Rows from block 4 of the encoder of a small masked image model, named by matrix and row number. Rows with one number belong to one neuron. Each number is 500 + 25 x the weight over its row's rms, rounded and kept within 0 to 999. All counts start at 0. Numbers have three digits each.
After each neuron's rows are labels from the 100 images, of 14848, where the neuron reaches its largest size: "top examples" is what is common among them. Only what is clearly more common there than usual is listed. The data: photos with spoken descriptions (Open Images, Localized Narratives). In brackets: how many of the 100.
# gate: MLP gate (encoder.blocks.4.mlp.gate.weight, 384x128), inputs 43-85
# fc1: MLP up (encoder.blocks.4.mlp.fc1.weight, 384x128), inputs 43-85
# fc2: MLP down (encoder.blocks.4.mlp.fc2.weight, 128x384, transposed), outputs 43-85

gate.297:464492512491501487499492438511531499485486475501532447473478500496494471491488575468496498484475506507519450494506487491525513520
fc1.297:495463518525502498521522496455476509471487488468508507485509509502481452510483492515512511498535539501510481479538469506457477522
fc2.297:516474481492507509478490514487488446553499512484472486502520457447481514508490513521505466532525509492524520477497462504525500488
top examples: text has "white" (30)

gate.275:533435508502508483507494552481525512495510510519507469502490507511538515508485457530544542506512452468491519520488469476513573490
fc1.275:523522447530501506528479518465483490471483515522516519481510567507468551508500475503495473510532501525519522481481448451479501534
fc2.275:534486529481531485543526492526494455496509516493495510519540517477466514502484474516512470514453490489470522464521523469442523525
top examples: text has "table" (30)

gate.303:455519508489487478513487509477468512500514501516530473493547515506494495538506508500503523507502483488531468485491496495514507503
fc1.303:498500506493509532490482463523465507539476414477521536496484509483495517487503480547501532474539466480454522527501487470507553490
fc2.303:474429521511479508510490479511511463497539470546452523496510517481459508508487483511548508510529500470505522514507502478513544496
top examples: text has "grass" (31)

gate.345:497466493511484495482498506511484491490463481490484458508492517491491511483509519503560506490513522499498481514487490497493480518
fc1.345:533505517491497508521448494541484490489509496532493482492477475497505522457508522475505502499511517520541528489511455508541541512
fc2.345:524539556540509505476487482489469520500491522518511553542503489511472514530525521493489489518496530512492504509533465497522542497
top examples: text has "black" (25)

gate.270:504501504542472488527509434532533493528475524499467500523520491506464512484478535501495478495435499485511486511479505482477557467
fc1.270:518498488487516475517472474517502483499481498520493531502481504492544480490503478503477483529484529518479528519512524526526495486
fc2.270:508488464506493534513526517515501513517485529473468536511497429468496465489473512537504513495497498540515501491509521519501508464
top examples: text has "sky" (72); text has "trees" (65)

gate.325:486536508485455508439474491496475535497537463506516485512486494525482493495539532499530471512505460464482495478506504550511489514
fc1.325:531533500488515498509514524576519516496513459515502497533492499476492512460511485497535528483501543520501511486502482520489513500
fc2.325:509540525517467472512487502478518539496506514521496496504500507480469511503508548514508499513536498567526472471518523468543509504
top examples: text has "sky" (55); text has "water" (26)

gate.142:477473507498563487520521518485473504487511477508506519503483479494466523495477477518520522526510523452513479498492487494471477516
fc1.142:518496548457505477507505509507481504505460499483545533519496475465434531508489505522448458498516489495504478510501474490479494496
fc2.142:495535492495478485520493477517532496473514511480470503461515538498469495488463503497467505485470516526471503521509475534471520515
top examples: text has "water" (25)

gate.59:482505509491505504500509510465476495509483446432507525515448495520534471504466481491487478503504499483518509476473532523510491504
fc1.59:514497502513472498486530505504485501564508484480507494508465467486517503513487477500505491497532485470534512509442530475454468532
fc2.59:490495477534488483481526522506507516509496465504496544478532562508533490509519525481522497544527520487479473488494470420478508504
top examples: text has "sky" (84); text has "trees" (64); text has "buildings" (34); text has "water" (33)

gate.266:491472586466533487531490501452529491481488548491508477509496537509463507546492491480519520533462516530482510488478489489541486466
fc1.266:488516496505442525517497490511543487514489497476521465512521488487503512512469466514492479524504441467454498511521456451546519532
fc2.266:509476505545515497518532541502496477449513491516516493520505526497496504510471532516522474507541489517503500504504524543518478488
top examples: text has "grass" (27)

gate.212:513495528516458493526487464468532514476501547526520500478501467509515473505508506505526510496480522515498503501528526536510477515
fc1.212:489526466451509475501534539545517495498492531552520512517505499472446502468493533515475503469548484516480501493514468509496490498
fc2.212:477497509498524489528502488553534525536491508518473520493513497515488487479482486474488463505453529534491475447511500503533517523
top examples: text has "grass" (33); text has "plants" (31)

gate.188:492476483498512484505532502500538490493514515504532525558463509482518548521499496505509549473473505483486449499514494487495422528
fc1.188:512508491554515500490486472486493536521493537505491470457496474505515528527480514488482479526479486470499498480522514523442471454
fc2.188:509479520514530518503507508490506504515493498505500496543501501497488507518587499533447510502488472514472501519468506463464514518
top examples: text has "grass" (27)

gate.170:488494526509479508484529499481542497538499510482499460491543498473469487492473486524484531526500492504494509501436508492512441467
fc1.170:485515496502530504470509507490498501489509503517515547531521482503494521475488492440526496469509504510525524521552544524489505512
fc2.170:551498542512469523551443512481502467442484483498472508515519478454493489482547493458473509498510474499479494476498523513501555508
top examples: text has "grass" (41)

gate.1:509487520464540522534521512504469556500503562461552492484499497524531488480509478493473513514478502509514449481530475524487487502
fc1.1:539504520501445528534531508569484494520455516517462513499462518491501487478499486485536493500514529463478522499532524489548494510
fc2.1:517527515478512519539499494500469511492489520468516475482524533506467480492504475474536496507494495493548527494503477521496473484
top examples: text has "black" (25)

gate.195:475551461519471533530514471532476516494501476473475470519483507488520524461511511504512504504468490486505538510527488481544515489
fc1.195:483474460461501546495505492508511472504482501523477467495513518444522469477494524476481527527544497499501461493541455498486491512
fc2.195:524500520485464568447528496503456510442529498513558495525490501467500546486503483488530540461484501470496512545529503453489468467
top examples: text has "white" (28)

gate.258:515513474488502505531534490519492501485494490499549510475519555486494509519533518497534504480465465465434535497427482517476500489
fc1.258:499468504512487534514496532512465508522483512471514507470540491483516468542497491490426494512470492537497509527505528535498449512
fc2.258:513518500499526492480543484494483465506488530484465533480488493540534488509515458495508510494495526528485471510478479509518531519
top examples: text has "wearing" (32); text has "black" (29)

gate.223:492475484498507473513462538533482472478496505451511447460521518494477448454482498527498486473483477516513493502489526489528474478
fc1.223:517512507516527504528537502512510499464479484495525459490516476513510502497508503520471474482501473491506490510485526511483482529
fc2.223:499516524501505533490482495487503506519473523540527508466477485478514500483519461505513526478462480467457493521533471489525464506
top examples: text has "white" (28)