{"horizontal_flip": true, "method": "mae", "mask_ratio": 0.6, "loss": "mse", "encoder_mlp_ratio": 3, "optimizer": "muon", "momentum": 0.95, "adamw_weight_decay_other_params": 0.05}
Rows from block 2 of the encoder of a small masked image model, named by matrix and row number. Rows with one number belong to one neuron. Each number is 500 + 50 x the weight over its row's rms, rounded and kept within 0 to 999. All counts start at 0. Numbers have three digits each. After the name is the row's rms in percent of the matrix's.
After each neuron's rows are labels from the 100 images, of 14848, where the neuron reaches its largest size: "top examples" is what is common among them. Only what is clearly more common there than usual is listed. The data: photos with spoken descriptions (Open Images, Localized Narratives). In brackets: how many of the 100.
# gate: MLP gate (encoder.blocks.2.mlp.gate.weight, 384x128), inputs 0-127
# fc1: MLP up (encoder.blocks.2.mlp.fc1.weight, 384x128), inputs 0-127
# fc2: MLP down (encoder.blocks.2.mlp.fc2.weight, 128x384, transposed), outputs 0-127

gate.193 103:487509524521567443492472445468532501471376514517534519507516542490480457539478603497494565527484555489542483456520501447490472477473497447385531536536459436512509580501426446549465525546460557596574387505522427484486441443591461431494568483451474614486537538514537472509530552502524421605529496530670485519564564505477522423520398535500478533464517462479549363531502569467537468523445
fc1.193 107:495492469526440500518529443533491471516531585527470453462497484370453441441521473537566384524435479543446511518494509498545521531471487529547505596496562435453472402459520464519458476519428456583527424487491583385486440460503428560560474392518542544561486434626425470617568539485546530442506550504487520478427489436517524470533460470534474551525498469559479586525492543484555576394554
fc2.193 104:429486472487539411414491442477536477504502436561488492549553571552525597474470502506519453521519560505503575534490618512482447536536465553503518548521500441405514432482470568495535514413515576465535395478521566507609444537446518471471501539399448458569525457451542431466460462471533537538583439460479484431400503555491420471474479548496461486450564514594547333540533431515477480514507
top examples: text has "white" (28)

gate.61 104:486478483483476601414518510521472465473487451488406455385476529505527529524434425518499414468498513553547447486527488464457506516416521384446527521527514545497536527465557484491502461551439501547560542592474516459464518525490473474609433462569465447407607502507545577555529510465506382569453559571425559431579572476386468462488547568606482527506518438553499501441475482532445438477512
fc1.61 107:454503534487470483478460438552562561443460426355571502426528506470520598503504446461562461578499508528453561495534527483472520575451455515479623519468421503464532451587494437468506525419495520452449571484469376540504504486473542538588470497484442545506495486546554567511470519647571527494537551557500599508546536541461487450581443578556546565439540457559558525539433520468533506467518
fc2.61 092:523562480578515473462505465475543509577473482462640414469586536523484429506479504444480465528470529499501533533560483503487415569433530500515526529500476423527575514437457529459512534487542568482471562511411518565542461412495476580489476426485481564614532439504563553564458459536482538480387443566407500430571513555585519484472492477430521489500485539429503519479512575336461504561571
top examples: text has "which" (25)

gate.211 105:481500510489570468596601487459556380436458528489507480447431395479487431468581525507530532582486445554541431619454478586581505461480529499465462496543519518471488542458512552565405579521523503490533500542525460553582544550471457480504516434498518558479532499519475592507431462457451520494522554409572485621445502488457568542549481598520479521470528555516492483612563522453577535512422
fc1.211 094:557531469562487519517400493494460522407507468478499443440560543465574474520524501450489475487454626519510504462498533537420564451498420509536576495457504442442648523477593429483465518498465563504563512534499492444522531364503508616514487558516501476554510573463491483511462598450501470510487570632596474580570553508485552466554520591391508536539477454485514463490470483516582512525480
fc2.211 099:445522508457547522562541559508524489483498536507560574541533487403424519463524473472556445493532605525517410546461553537439473571534590486536417516517581474463435501462563595418382526532615549553416432498582512438570475492515487547495505540496551569429450448514466450465475493555498551567507493452481523560458469500497468406503525538485555458511515508482474434489643513570506621501482
top examples: text has "grass" (31)

gate.177 114:535413506543611538622445529535572548597497446529530468396508480445541518564454514460451479525497501476445575572456401541478529503443509535585501510523512535529561527556509534535439475548543560503544525464391583586506452661439463509504497500439427483547515473479523571521530517474548536433468399500526516550555530514417588467559530487549490549475503512453481508439491551429490446506569
fc1.177 099:451491446527518601610486495487502532468468410559559534452520378518503502535526502588542472459511467534621540445545517555595421411516569483525526567571422496497416536433494507543477486564466470468484464425542492504549525475416435460604517530550576528530489478469462584590494500537457420486474489473517543564552565409514515473494507503479502571557580523563495447405502472467509593546472
fc2.177 103:562538548541507533492467477556444487493476520490551480623441490424413486515482447577532484617497505483407503454595517496496405590431605498544498537537498459519554407441429505531561592502539453489474527550466541496472493428483594459411459444405556527500547536490496558515474541452498492567469356527478466548485520561433522476513507456500543580523357561455525506486501453466502519514510
top examples: text has "grass" (26)

gate.345 116:491529523473507505347498482528547449507435509545432548476455493487490444523468475520458430505396567418507545486533505537484490543445433478505497461593521431503457497530479454388563595527448557489534389548423550435502450420518474464477471536512510569444579524424466516524610504505551512559486568556404479537545510512409476473482561553436544463548519672442481483511457492474469469503479
fc1.345 099:460586476481438444606592418460496518479472483468526448570455533621421567475487455580473480457573468473516505438469547507527562479444484504509471482438511492393455513475537559601522413598543486465578541505497521618469506514432581567463546490609462486430482459421455533608531492559533507529457486505510487476464529570595521554541478467418494490473457531531490526467433471507457546537430
fc2.345 103:540597455495396427545462511546498485594485460477553506450577630562454451429514616503442566468503516380489543517474538549460543443377438481513502468452524462491554591482379516466517489515456465541479470475536574493487509403507456418558527507570476603508452498503497535497448473531522514505471477467487510602493523552609512428507517456459463443528476567500409537471508518435490520561486
top examples: text has "text" (25)

gate.365 097:485566643468532437514493494503371433491471496646473469454565591479444482430526421542512505554607540508545451449458599563511538515557502565485455513433453522538505453573528433504520553488544505563527530484479466487513517487550421569527617492475521449534514504628513412424488502510498428613559480553525501447519529555429477478505458534478465521514539509466489500569483544477579520455501
fc1.365 102:515459490509418410508502513410474585479520497454477501489461485531387482613523571485556642521538509537480477521362568396506514462510501457607471420533421532508489500512489541567475541493480465597475464510565467502481497523594494465514473476485498476505536526540524538525492543538415367518489491499479535503598577397517488480513505439433546500566480525517461484449495568463539461578625
fc2.365 115:588440441454520528507592530514536473446478539488529472535480444473584460529601539544468609432567532542483492449487452494467585580532556438504503446431489509496373434483515552532407543542501484495456487463427524476384531464514558561545532418550549481494494593490498552525501426482411528474536557430538448480538440529475527431481439485525538512467604513473510532565518521587469377455561
top examples: text has "white" (29)

gate.66 095:448411487415596525483528549477479465578481521438547476446542483393458537443508496565505626509595468518499528457416555508509437539528420539453531439525488540464639540452455476474481416464462427487372462507539463470426567513524516434515489437522583463447561453450520499489542491562485494463596579531482520523485452440510524526523441512457547509491536460538497528504499448468570557498358
fc1.66 102:438483525540426451592532504452525480473580431436482421465446432482513486491467525448510390425553402424473469527545473537486498508446514507552461490503510522440440540504584547560519487521455540458471409531610453480402481447481463448501488540537481526446488397525521525490523448415541511623502443559473537383400444467537477428526582532384511493529496498552510491555481489444422441551524
fc2.66 112:473561564502493491376556527543475460487542515536387399466522438583454562479449475481557436478563527543616455447496564400452509504565491540424448609472509491501545470486528532455576527609404552532559551507481381489542464411564505533537486488544551534503416477483460458511447576504531510541498519519454506535467505452509476570555523552490509399483438417575494551559484477494465463525467
top examples: text has "white" (29)

gate.18 100:447521539566486468481523486436443432557547508447563504459505485507502465483537580424473416472428513473476478529584465581575440519390530490533466439398637482460572463408580501480479491449507551503473426492475449557453576587521575469528514440450467503524560486486433454431520559585508469425533381455578395530535512583481545554499516498566489565463475494507489458474465481485567544518521
fc1.18 104:493508476333587512466511455523442413514505430447512485515450530494532490491457491448467429553535521440516519451549469495457488508500507454470585524551623498517635439498465491547510481494524568444456400535586488482586507470461412530470516533525592473493547447414629518378547527558420485543447477539465514562503506567469473548519459557481531505486495489578523525492564506412498458438438
fc2.18 091:505454501471549504565419494500545493531566515489500620458585544524516469687404434379492485521486503438493442533472475492554527502551571552527543429506519556496591627511480486527563476536508579531539467485413532505481497510444473526479535488436448547478565427575393468508504474482520551471457552562506510454482500446506435477419457476523547465499568463438470483566451536570527498439603
top examples: text has "grass" (36)