python train.py --dataset="photos with spoken descriptions (Open Images, Localized Narratives)" --train_examples=203450 --crop_scale_min=0.7 --horizontal_flip=true --mask_ratio=0.6 --encoder_norm="layernorm" --encoder_mlp_ratio=3 --encoder_inner_norm=false --norm_pix_loss=true --orthogonalizer="polar_express" --lr_schedule="cosine"
Rows from block 4 of the encoder of a small masked image model, named by matrix and row number. Rows with one number belong to one neuron. Each number is 500 + 40 x the weight over its row's rms, rounded and kept within 0 to 999. All counts start at 0. Numbers have three digits each.
After each neuron's rows are labels from the 100 images, of 14848, where the neuron reaches its largest size: "top examples" is what is common among them. Only what is clearly more common there than usual is listed. The data: photos with spoken descriptions (Open Images, Localized Narratives). In brackets: how many of the 100.
# gate: MLP gate (encoder.blocks.4.mlp.gate.weight, 384x128), inputs 86-127
# fc1: MLP up (encoder.blocks.4.mlp.fc1.weight, 384x128), inputs 86-127
# fc2: MLP down (encoder.blocks.4.mlp.fc2.weight, 128x384, transposed), outputs 86-127

gate.270:453547551491538448464497516529507549444484489466519537534473532522494557529422464479431462570555490478489565493542474458541507
fc1.270:522500505555532537529530453442500550496536405532392544583501463516478422532508452518547491474489466474472570496549442492506431
fc2.270:529482513472433475476405530511564580484494475507520486500498501498476523503538510457580522506537553510492562470569558519495522
top examples: text has "sky" (72); text has "trees" (65)

gate.188:506530514511485486495522491538503508482502540539473547458465503523468499537491513495463534507517518561393455480479518539596425
fc1.188:533606501588553450471468396466531464500487501480497576546494523481553487505461513469516510488469477508431502420476578485447466
fc2.188:499469496554454520487505448544459497419500449520489551516440538486466497524489493483478519494534480474423537485589467508552463
top examples: text has "grass" (27)

gate.159:441477479475475431487490482562533444520513434451491460468500508489547515377436512468547493495452524555516464503527495509568490
fc1.159:460497470520490549445575567494438458451499456491590486482504477503562521465498518570515471543540444435486528500492523581455516
fc2.159:490436465497543457484499528532520496488550558515450554547525421506505500492516539538522499525520521502517520474509526572493497
top examples: text has "sky" (57)

gate.275:470512551426441509529473521531499483497534546475559496454510492561504459518491467489520533482485601523439488470569523488564489
fc1.275:538557433411503495539592498515518528473481507554451495389433494540554488453490474501476498477466522530532513555496546508574487
fc2.275:451495452491449522543532486491519483467490469575414428479512495484511494451478457479500485516479490494493540489624473495478511
top examples: text has "table" (30)

gate.142:514593496496582432555438502539512427575475506518473560478557508531510503481533430545426476503569481509479422558474512483385589
fc1.142:425442481513555488513542517491513481509539554459473518491427510488527559526529514482565558476413491511498591474536551505465477
fc2.142:477422532508545466502561502431563441530608486464448538465473433503548510506547519531524433505546494406471482483510583487545513
top examples: text has "water" (25)

gate.258:499485476525514503493534476475425565469497493449459445432534539485525528530478513510495469442451487452481481481454436501547499
fc1.258:481444470439512508537489471515499452511514511479525547499387471570465518487426543543494417458537572487468500549485494476516502
fc2.258:517559502524484463451483496507517558477483525508549421479507458436543588490565522459460461492543488521496433445404507397505545
top examples: text has "wearing" (32); text has "black" (29)

gate.356:391473461468539510474481449493520474493542491409447525501459494494518577481557487463482516518505490485600495495511448616541469
fc1.356:548516538472560512508474565548533469456503537447462519537514443481485444566501418551562547470435490436517548557486494547513512
fc2.356:526465494512539472522516465555526574470437563411468541440509512521517531563401551464493475503493485479480475467466465569542551
top examples: text has "sky" (55)

gate.303:508482511602474444509495449492456447453498450501483514549494550462403482503544474447478470427472460506502534526539527532497471
fc1.303:516470476506571527532442541479467576471428440483441494517531462507533533497580509551446513437546471540480575489504567519500547
fc2.303:461476529572527546504432581550513501494477447481511577554554511478521505590528506489533573531525542483513474504466478478567508
top examples: text has "grass" (31)

gate.1:511458505501477529540511559470499542453445480543476538508445521502504465526516497542494515546471568512456552504512467515516440
fc1.1:532503495484514528545479463538532553477554473504532557449425545506506457503520454461544515539468459536587486535511567519578567
fc2.1:543491509396471527487474555508495555449480545492540505542489533435485514529393469530523473570539535528481426471430494557485479
top examples: text has "black" (25)

gate.212:515473498411578453494469487451594495413484463522502492504494501503475493497452496531479487484419566548441498512513506560492502
fc1.212:478456502554561452509479505484446503549545516506446567528513430542501467444507469547475479422405478557504467528536507473476527
fc2.212:460517481493451547519542518484507460439494543514457527457533456550479514507476485541521520581564433495495483505526534463429489
top examples: text has "grass" (33); text has "plants" (31)

gate.95:537583493525496438538534486546531460475386515525528574447530509542590494468465502517527468476481515466560424477496552473494559
fc1.95:481427535462513497450461496533504498478476503496492514549531496475540472506459551460449510508499476462499493523522463480505497
fc2.95:507546534522508488494524518521505551554503530545520494508499427489502448461506451495490528544500422482457483484505461523559507
top examples: text has "sky" (54)

gate.345:533539527543388512518459567490519466461461464546500476509545493520535476403494545470489512461534401588534430523484530523487546
fc1.345:468577520490526484546600527469479405439480538521462497496543554506547521532513472488550517445395415555544476521473504550442532
fc2.345:490390580396448488521547464529547522471478579524505556543411459496477508535479522556506589576462505482525542515469546449523431
top examples: text has "black" (25)

gate.170:479482490571470462508497513499449472489534562409488461522437559465461437493532510518487536470468490521522433494507443566483455
fc1.170:541439441468545554527524524502463503475471475475503474477495488435518526521521514488471501539554379490526503511472410502504408
fc2.170:470538573475505490496513495442531425506490518487450554454534461483458467459560520457532491472510496516489514451538595515515468
top examples: text has "grass" (41)

gate.325:480478457444568513481516506466532546392643518515525492516519508498516456435595532508467466493538521486536566517580504535494432
fc1.325:528497524512481523466461501461546493490585568515571412450479559457456574519518554541474497561542525507523645497465497435490450
fc2.325:511506513458551503468501511565602454488446488514493432489584495601488536516491458446444472493519511456457499540494494468471542
top examples: text has "sky" (55); text has "water" (26)

gate.223:478519545550490480478535600520508441494574523467496535480497492530496541528503501453496476481424499531521442455553612442471551
fc1.223:530492469494480460480457373527480505507490477492403507492538456540582446546504528492554520463428502574492553546549564495520508
fc2.223:412487414447497496507539519450491541500466493420536454433538524456511470519504465512439426511527537471529527597542520454505509
top examples: text has "white" (28)

gate.59:414484491508461474515507486533591602460439457507498473474494523461468553583534560531542506497530401538535536459515473557480528
fc1.59:486511515428524502508560395448542568453480497498472434471549438534537494508594469452469482514454443547538511479509471458469431
fc2.59:439508467533445567450515551503545456532491496465538534515480456492509545459407494480485547434457501563445469503497551502505437
top examples: text has "sky" (84); text has "trees" (64); text has "buildings" (34); text has "water" (33)

gate.266:450514558516477497487546466464503492511421446445556441535496445483541503512478521532543568524468445529490498475502471469470530
fc1.266:566490569507479483496562509530562531519482511489492515514430513474613442548573525494478560457504561541536520407556542448495546
fc2.266:490455490510399487530460500470499548457562499447494447458527564569458471517521492482463537525496409466605475458484490537435473
top examples: text has "grass" (27)

gate.34:440530536475558537505524540570482504451538463481477498486455541473522520494555544524482518519405559631522512441449534525508404
fc1.34:518483503511524473517458447495507516457459496465476508487527544517465480522504494482488611464549442471454401478539535505538627
fc2.34:513479444511464495494505601432553653453482527508564560516494526489457495520494464523508489424503510510525517571501457513467450
top examples: text has "sky" (55)

gate.11:465489504563496493552500423491513532527503516431416412470467522483529508499585547496487451546563481461496501517567515474548530
fc1.11:518480450485503514538508476497480472464492499541458520508528497490468484528457566542532524475511526519416561412566500547453471
fc2.11:521466437489492525471496531547479475446438532528495458552469513487489484446521555404467480422509445518463491508566507477491538
top examples: text has "sky" (63)

gate.195:462470567433475486513511542525492550476432525521461555502545495471479485520392523471496508544453515421530517515549530475495485
fc1.195:463454457534534514493512476529503558422437516528460472512475567485469526506532506436525502578592451430427504486495499536482542
fc2.195:540495415537489455489455486491497483527518554559446489535511568485492466491501514528504509517538485521517492526490579459485545
top examples: text has "white" (28)

gate.290:543550552490482401508480477428505495557438446549520534530510538540534438573549492536494496529493512535548521501543552506492445
fc1.290:486501498481523504543522574461488480473425446433584533508547502523470464488394544468527513530480545513544479467451524485543505
fc2.290:450411532525562470462547507487549524483521493445517480473556490502546542475429462455457501492539496428534453473497460456484540
top examples: text has "sky" (52)

gate.297:503554391516492520486461536446518468490494468550502474467501500497511542502516494522578464550496466477530505534507439461484464
fc1.297:505482528494523510489422483499480499476465518532532553485482531559538496478487509437476498553541467590454566589502500517531549
fc2.297:556479421547520438481559541510512497536426497536459516546474559546504461450498480483488484493521501515518449401427493474479499
top examples: text has "white" (30)