config.toml
image_size = 24
loss = "mse"
encoder_fused_qkv = true
encoder_bias = "all"
encoder_drop_path = 0.15
encoder_layers = 6
init = "orthogonal"
residual_init = "none"
learning_rate = 0.018
max_grad_norm = 3.0
max_steps = 20500
epochs = 25.8
adamw_weight_decay_other_params = 0.05
Rows from block 5 of the encoder of a small masked image model, named by matrix and row number. Rows with one number belong to one neuron. Each number is 500 + 25 x the weight over its row's rms, rounded and kept within 0 to 999. All counts start at 0. Numbers have three digits each.
Before each neuron's rows are labels from the 100 images, of 14848, where the neuron reaches its largest size: "strongest on" is what is common among them; "patch colour" is the nearest of a few named colours to the mean colour under the peak. Only what is clearly more common there than usual is listed. The data: photos with spoken descriptions (Open Images, Localized Narratives). In brackets: how many of the 100.
# gate: MLP gate (encoder.blocks.5.mlp.gate.weight, 384x128), inputs 0-127
# fc1: MLP up (encoder.blocks.5.mlp.fc1.weight, 384x128), inputs 0-127
# fc2: MLP down (encoder.blocks.5.mlp.fc2.weight, 128x384, transposed), outputs 0-127

strongest on: text has "sky" (52)
patch colour: white (53); pink (26)
gate.368:500526506527533495462487514490466521515499473480485519474526484491475474517488534499470496477528567481527474470511508454477505503486496527484474492479574523492494498479477478523516470533515508496468524460510509491487470507501470494484484517499539492475523506520507493469528501525493486506533472540451485488474534458505533525562472509533545505488497520504502535535535524496476479435488
fc1.368:516493488483521523489486491476442480483516500485508504519509497504493510503459483478477483504503482536514470528535521450474487546513523487501517471459493483508486511497536459536532479517512493472510496458473475568477512465484565520488490493474539499513472516496522563535511470492484479522482509468523517498493503503473448481492478516496473483499513484505526512497502468470548496543428
fc2.368:495514512500503469461502518494452494519466549524495519502531512463493464456494493478508491487516496492479511520504478513525481481532468535481535475477503541490505496509448470533505518543490533444525476505447508530486494491524500507516454507502487489515527568465452514508502507505470483512503468520494474499488482492494515513529535463509475552527537492522517498525520475519496432487464

strongest on: text has "sky" (67); text has "buildings" (28); text has "grass" (26)
patch colour: white (28); pink (27)
gate.205:530493528558499511482471498474504522490482524532498465519491532523516529536522492536474519487502500505457489480482501517505480477515482491532560451450522474536487525537533517532529509522518473509480481515518496496498468520498475527487534475508518519451493483479477493456530470492500502495489556505502482500530528505528491445500496496453531463479494509458513482514474473471551485460498
fc1.205:492498484467461506478484497483532513512488500512513460463547555534518464545517509506493515464489485466513521483511529494548490486519542505507496514496488500492512498502477484483485467527532458479472485469485501481509505444479515512489427543483530538513515491514507491469489512512456494531463510548483487508460519528472484504481498518508531501511506493464461514538476544483512506563467
fc2.205:505486515517465483446466505552522510505541492495519500481481520464452529463503518485499553504447485528494525508519475502498524549486517503538473491529524492487500521543485492533496486477516499486510537530498527496502503538514527494471491467530534483523533466478495482530509547508493518499500507458477541517447512442510506490526504481482481484488503563450496502499532491457499485497517

strongest on: text has "water" (27)
patch colour: white (37)
gate.53:540482469498506465499470532467469525482492497456537521496514519469457491515482501514462507483484512546456509488475511462458511499485439477475560503534485528474517497514536499509477509508457487495473515500492497547481520479494483485472503491521470505483507524476522516530515495464516518449455501502490531516520483499483486477529483495514548477560499497471479496466517474466551535511504
fc1.53:509530502530532462479501527502478491517510499512492509491477479486522500547470480520507495495514550522515504475484498534478467510419487502462469513453470514492528489520494502505456539474493495514531502459498520479511511479537499486505502508506510454544530566464514497489460474490504517507514501534487544549518491503483486479505527482498521488473560467502477535521523502526535502514445
fc2.53:504510479450525488517495541530469476514512528505533522516531528492476469469511533506505506527471540493518523513542494486511454509492451523501505531502529483478489521534469513521482520530485478486468491518468460453491509496533537501514516498474495495521518508454534513493547500534470441498539523497485478505483494533510484481452460485477536521468475528536467511483506487485474543513461

strongest on: text has "sky" (52)
patch colour: cyan (30)
gate.131:498457486483522461478470471488514500478522489532494519545503511551472511473539528519490483491445494448505502501518485537483539481497497486505481557521538461500536516532536493492538464494473499500511489519516470554484511491497509538481472446497492473482479509504462472479499503496473464486536483508501486479480515482507500509485521502505475479509500518481459536426494467530466471523512
fc1.131:491537546539565484492521510520509490500537517516500520491499482524525497524503471516462479511528437508488546527517489545496487482509553502466466544492510497535512477483499497513488553472525470510497505526520498514486482489515466567475523469485479526530497491501548520499504498502521496454469532512503515514519484483508472481473525526479487534494527450493540472508538489502456500513521
fc2.131:499495511542501513529472469515513520501484466479505477524478499531506507500544495460545467492531538509507545479475493474510534521479456473478515472517481509484441531525476486492508448516522481491457517527514479496503525479506480505466546543524487502547507507516542520486518558492488475521524518466486497527497482505498495496482456499487528500502536512494418512517473492500505454486525

strongest on: text has "sky" (52)
patch colour: white (82)
gate.123:451508500527492505535486481478510469489470523495496484560536485540494490489530520497473513489527460515537539516529463495493466539480486507506493543493478495518539481491501469470475493456467521522502460482481515505462497460526495456483517459501545449454492492506508544521451509497474500495516528465476510497508508528496481525574481504536512485493504480495547521503494510495493499472487
fc1.123:459507426478500502507497496513502501556491496513501518522513555486527487501511523517504544492495460485493478452506533521514500520495480527510517501508453491510503513528477499518483512502504557495548495502516516517497515476516503505504462443468414486519491513521545555500511506476514510485462530490472494476505475518529481496519466500460558487459501503479506469483487531496529526489484
fc2.123:477468533513483519511504480493499471504502499469483505476470528487448541491478490528489512479501502497512525524494497481463536521509537515544498481542516526495465482488500492457515537503517533492466483505523507511499497453471526536459499528480520449475501485489507490508451501566480512489490527501505520523467541447509516473462518491473481521480509443466479462508529454471518509538474

strongest on: text has "water" (25)
patch colour: black (46)
gate.343:529517485487495487448501539516539501506535554540496509495455538521504483475451562491483437493482501508484518480501500525462509490515462509484455475456475469527511504483533533491474503521507558510504554473482473448495524501515489489505496479530522486479472493522546508494512479513490568488482513512483513516510539509492471489521518539512510518504471497460502507519512520487490509493504
fc1.343:498476500484506540514500503518507511498507560485515531496469459504537515456534484495496544515486516479497525518442513513508483563481486521479487527526485429491478513489499506496503521514466473535494468479470506540481536501468474507496418503510508517478502482514528523542533487533514485497506502476487475518537457512521537521498533515525504480533481511481504533510530484480550512505475
fc2.343:533509501468493502497528517472458509531469440504559468502529531509497498522493463514439468506512518500494515505531558502463501509508510517519549541478480478496475486518502440491508500477449490501521521525464472511503519480491508489487513491506514491488487520502535455512524521522501513573500489467491493485510511479477527529479509470458481503523524490517509506535533438502528510475472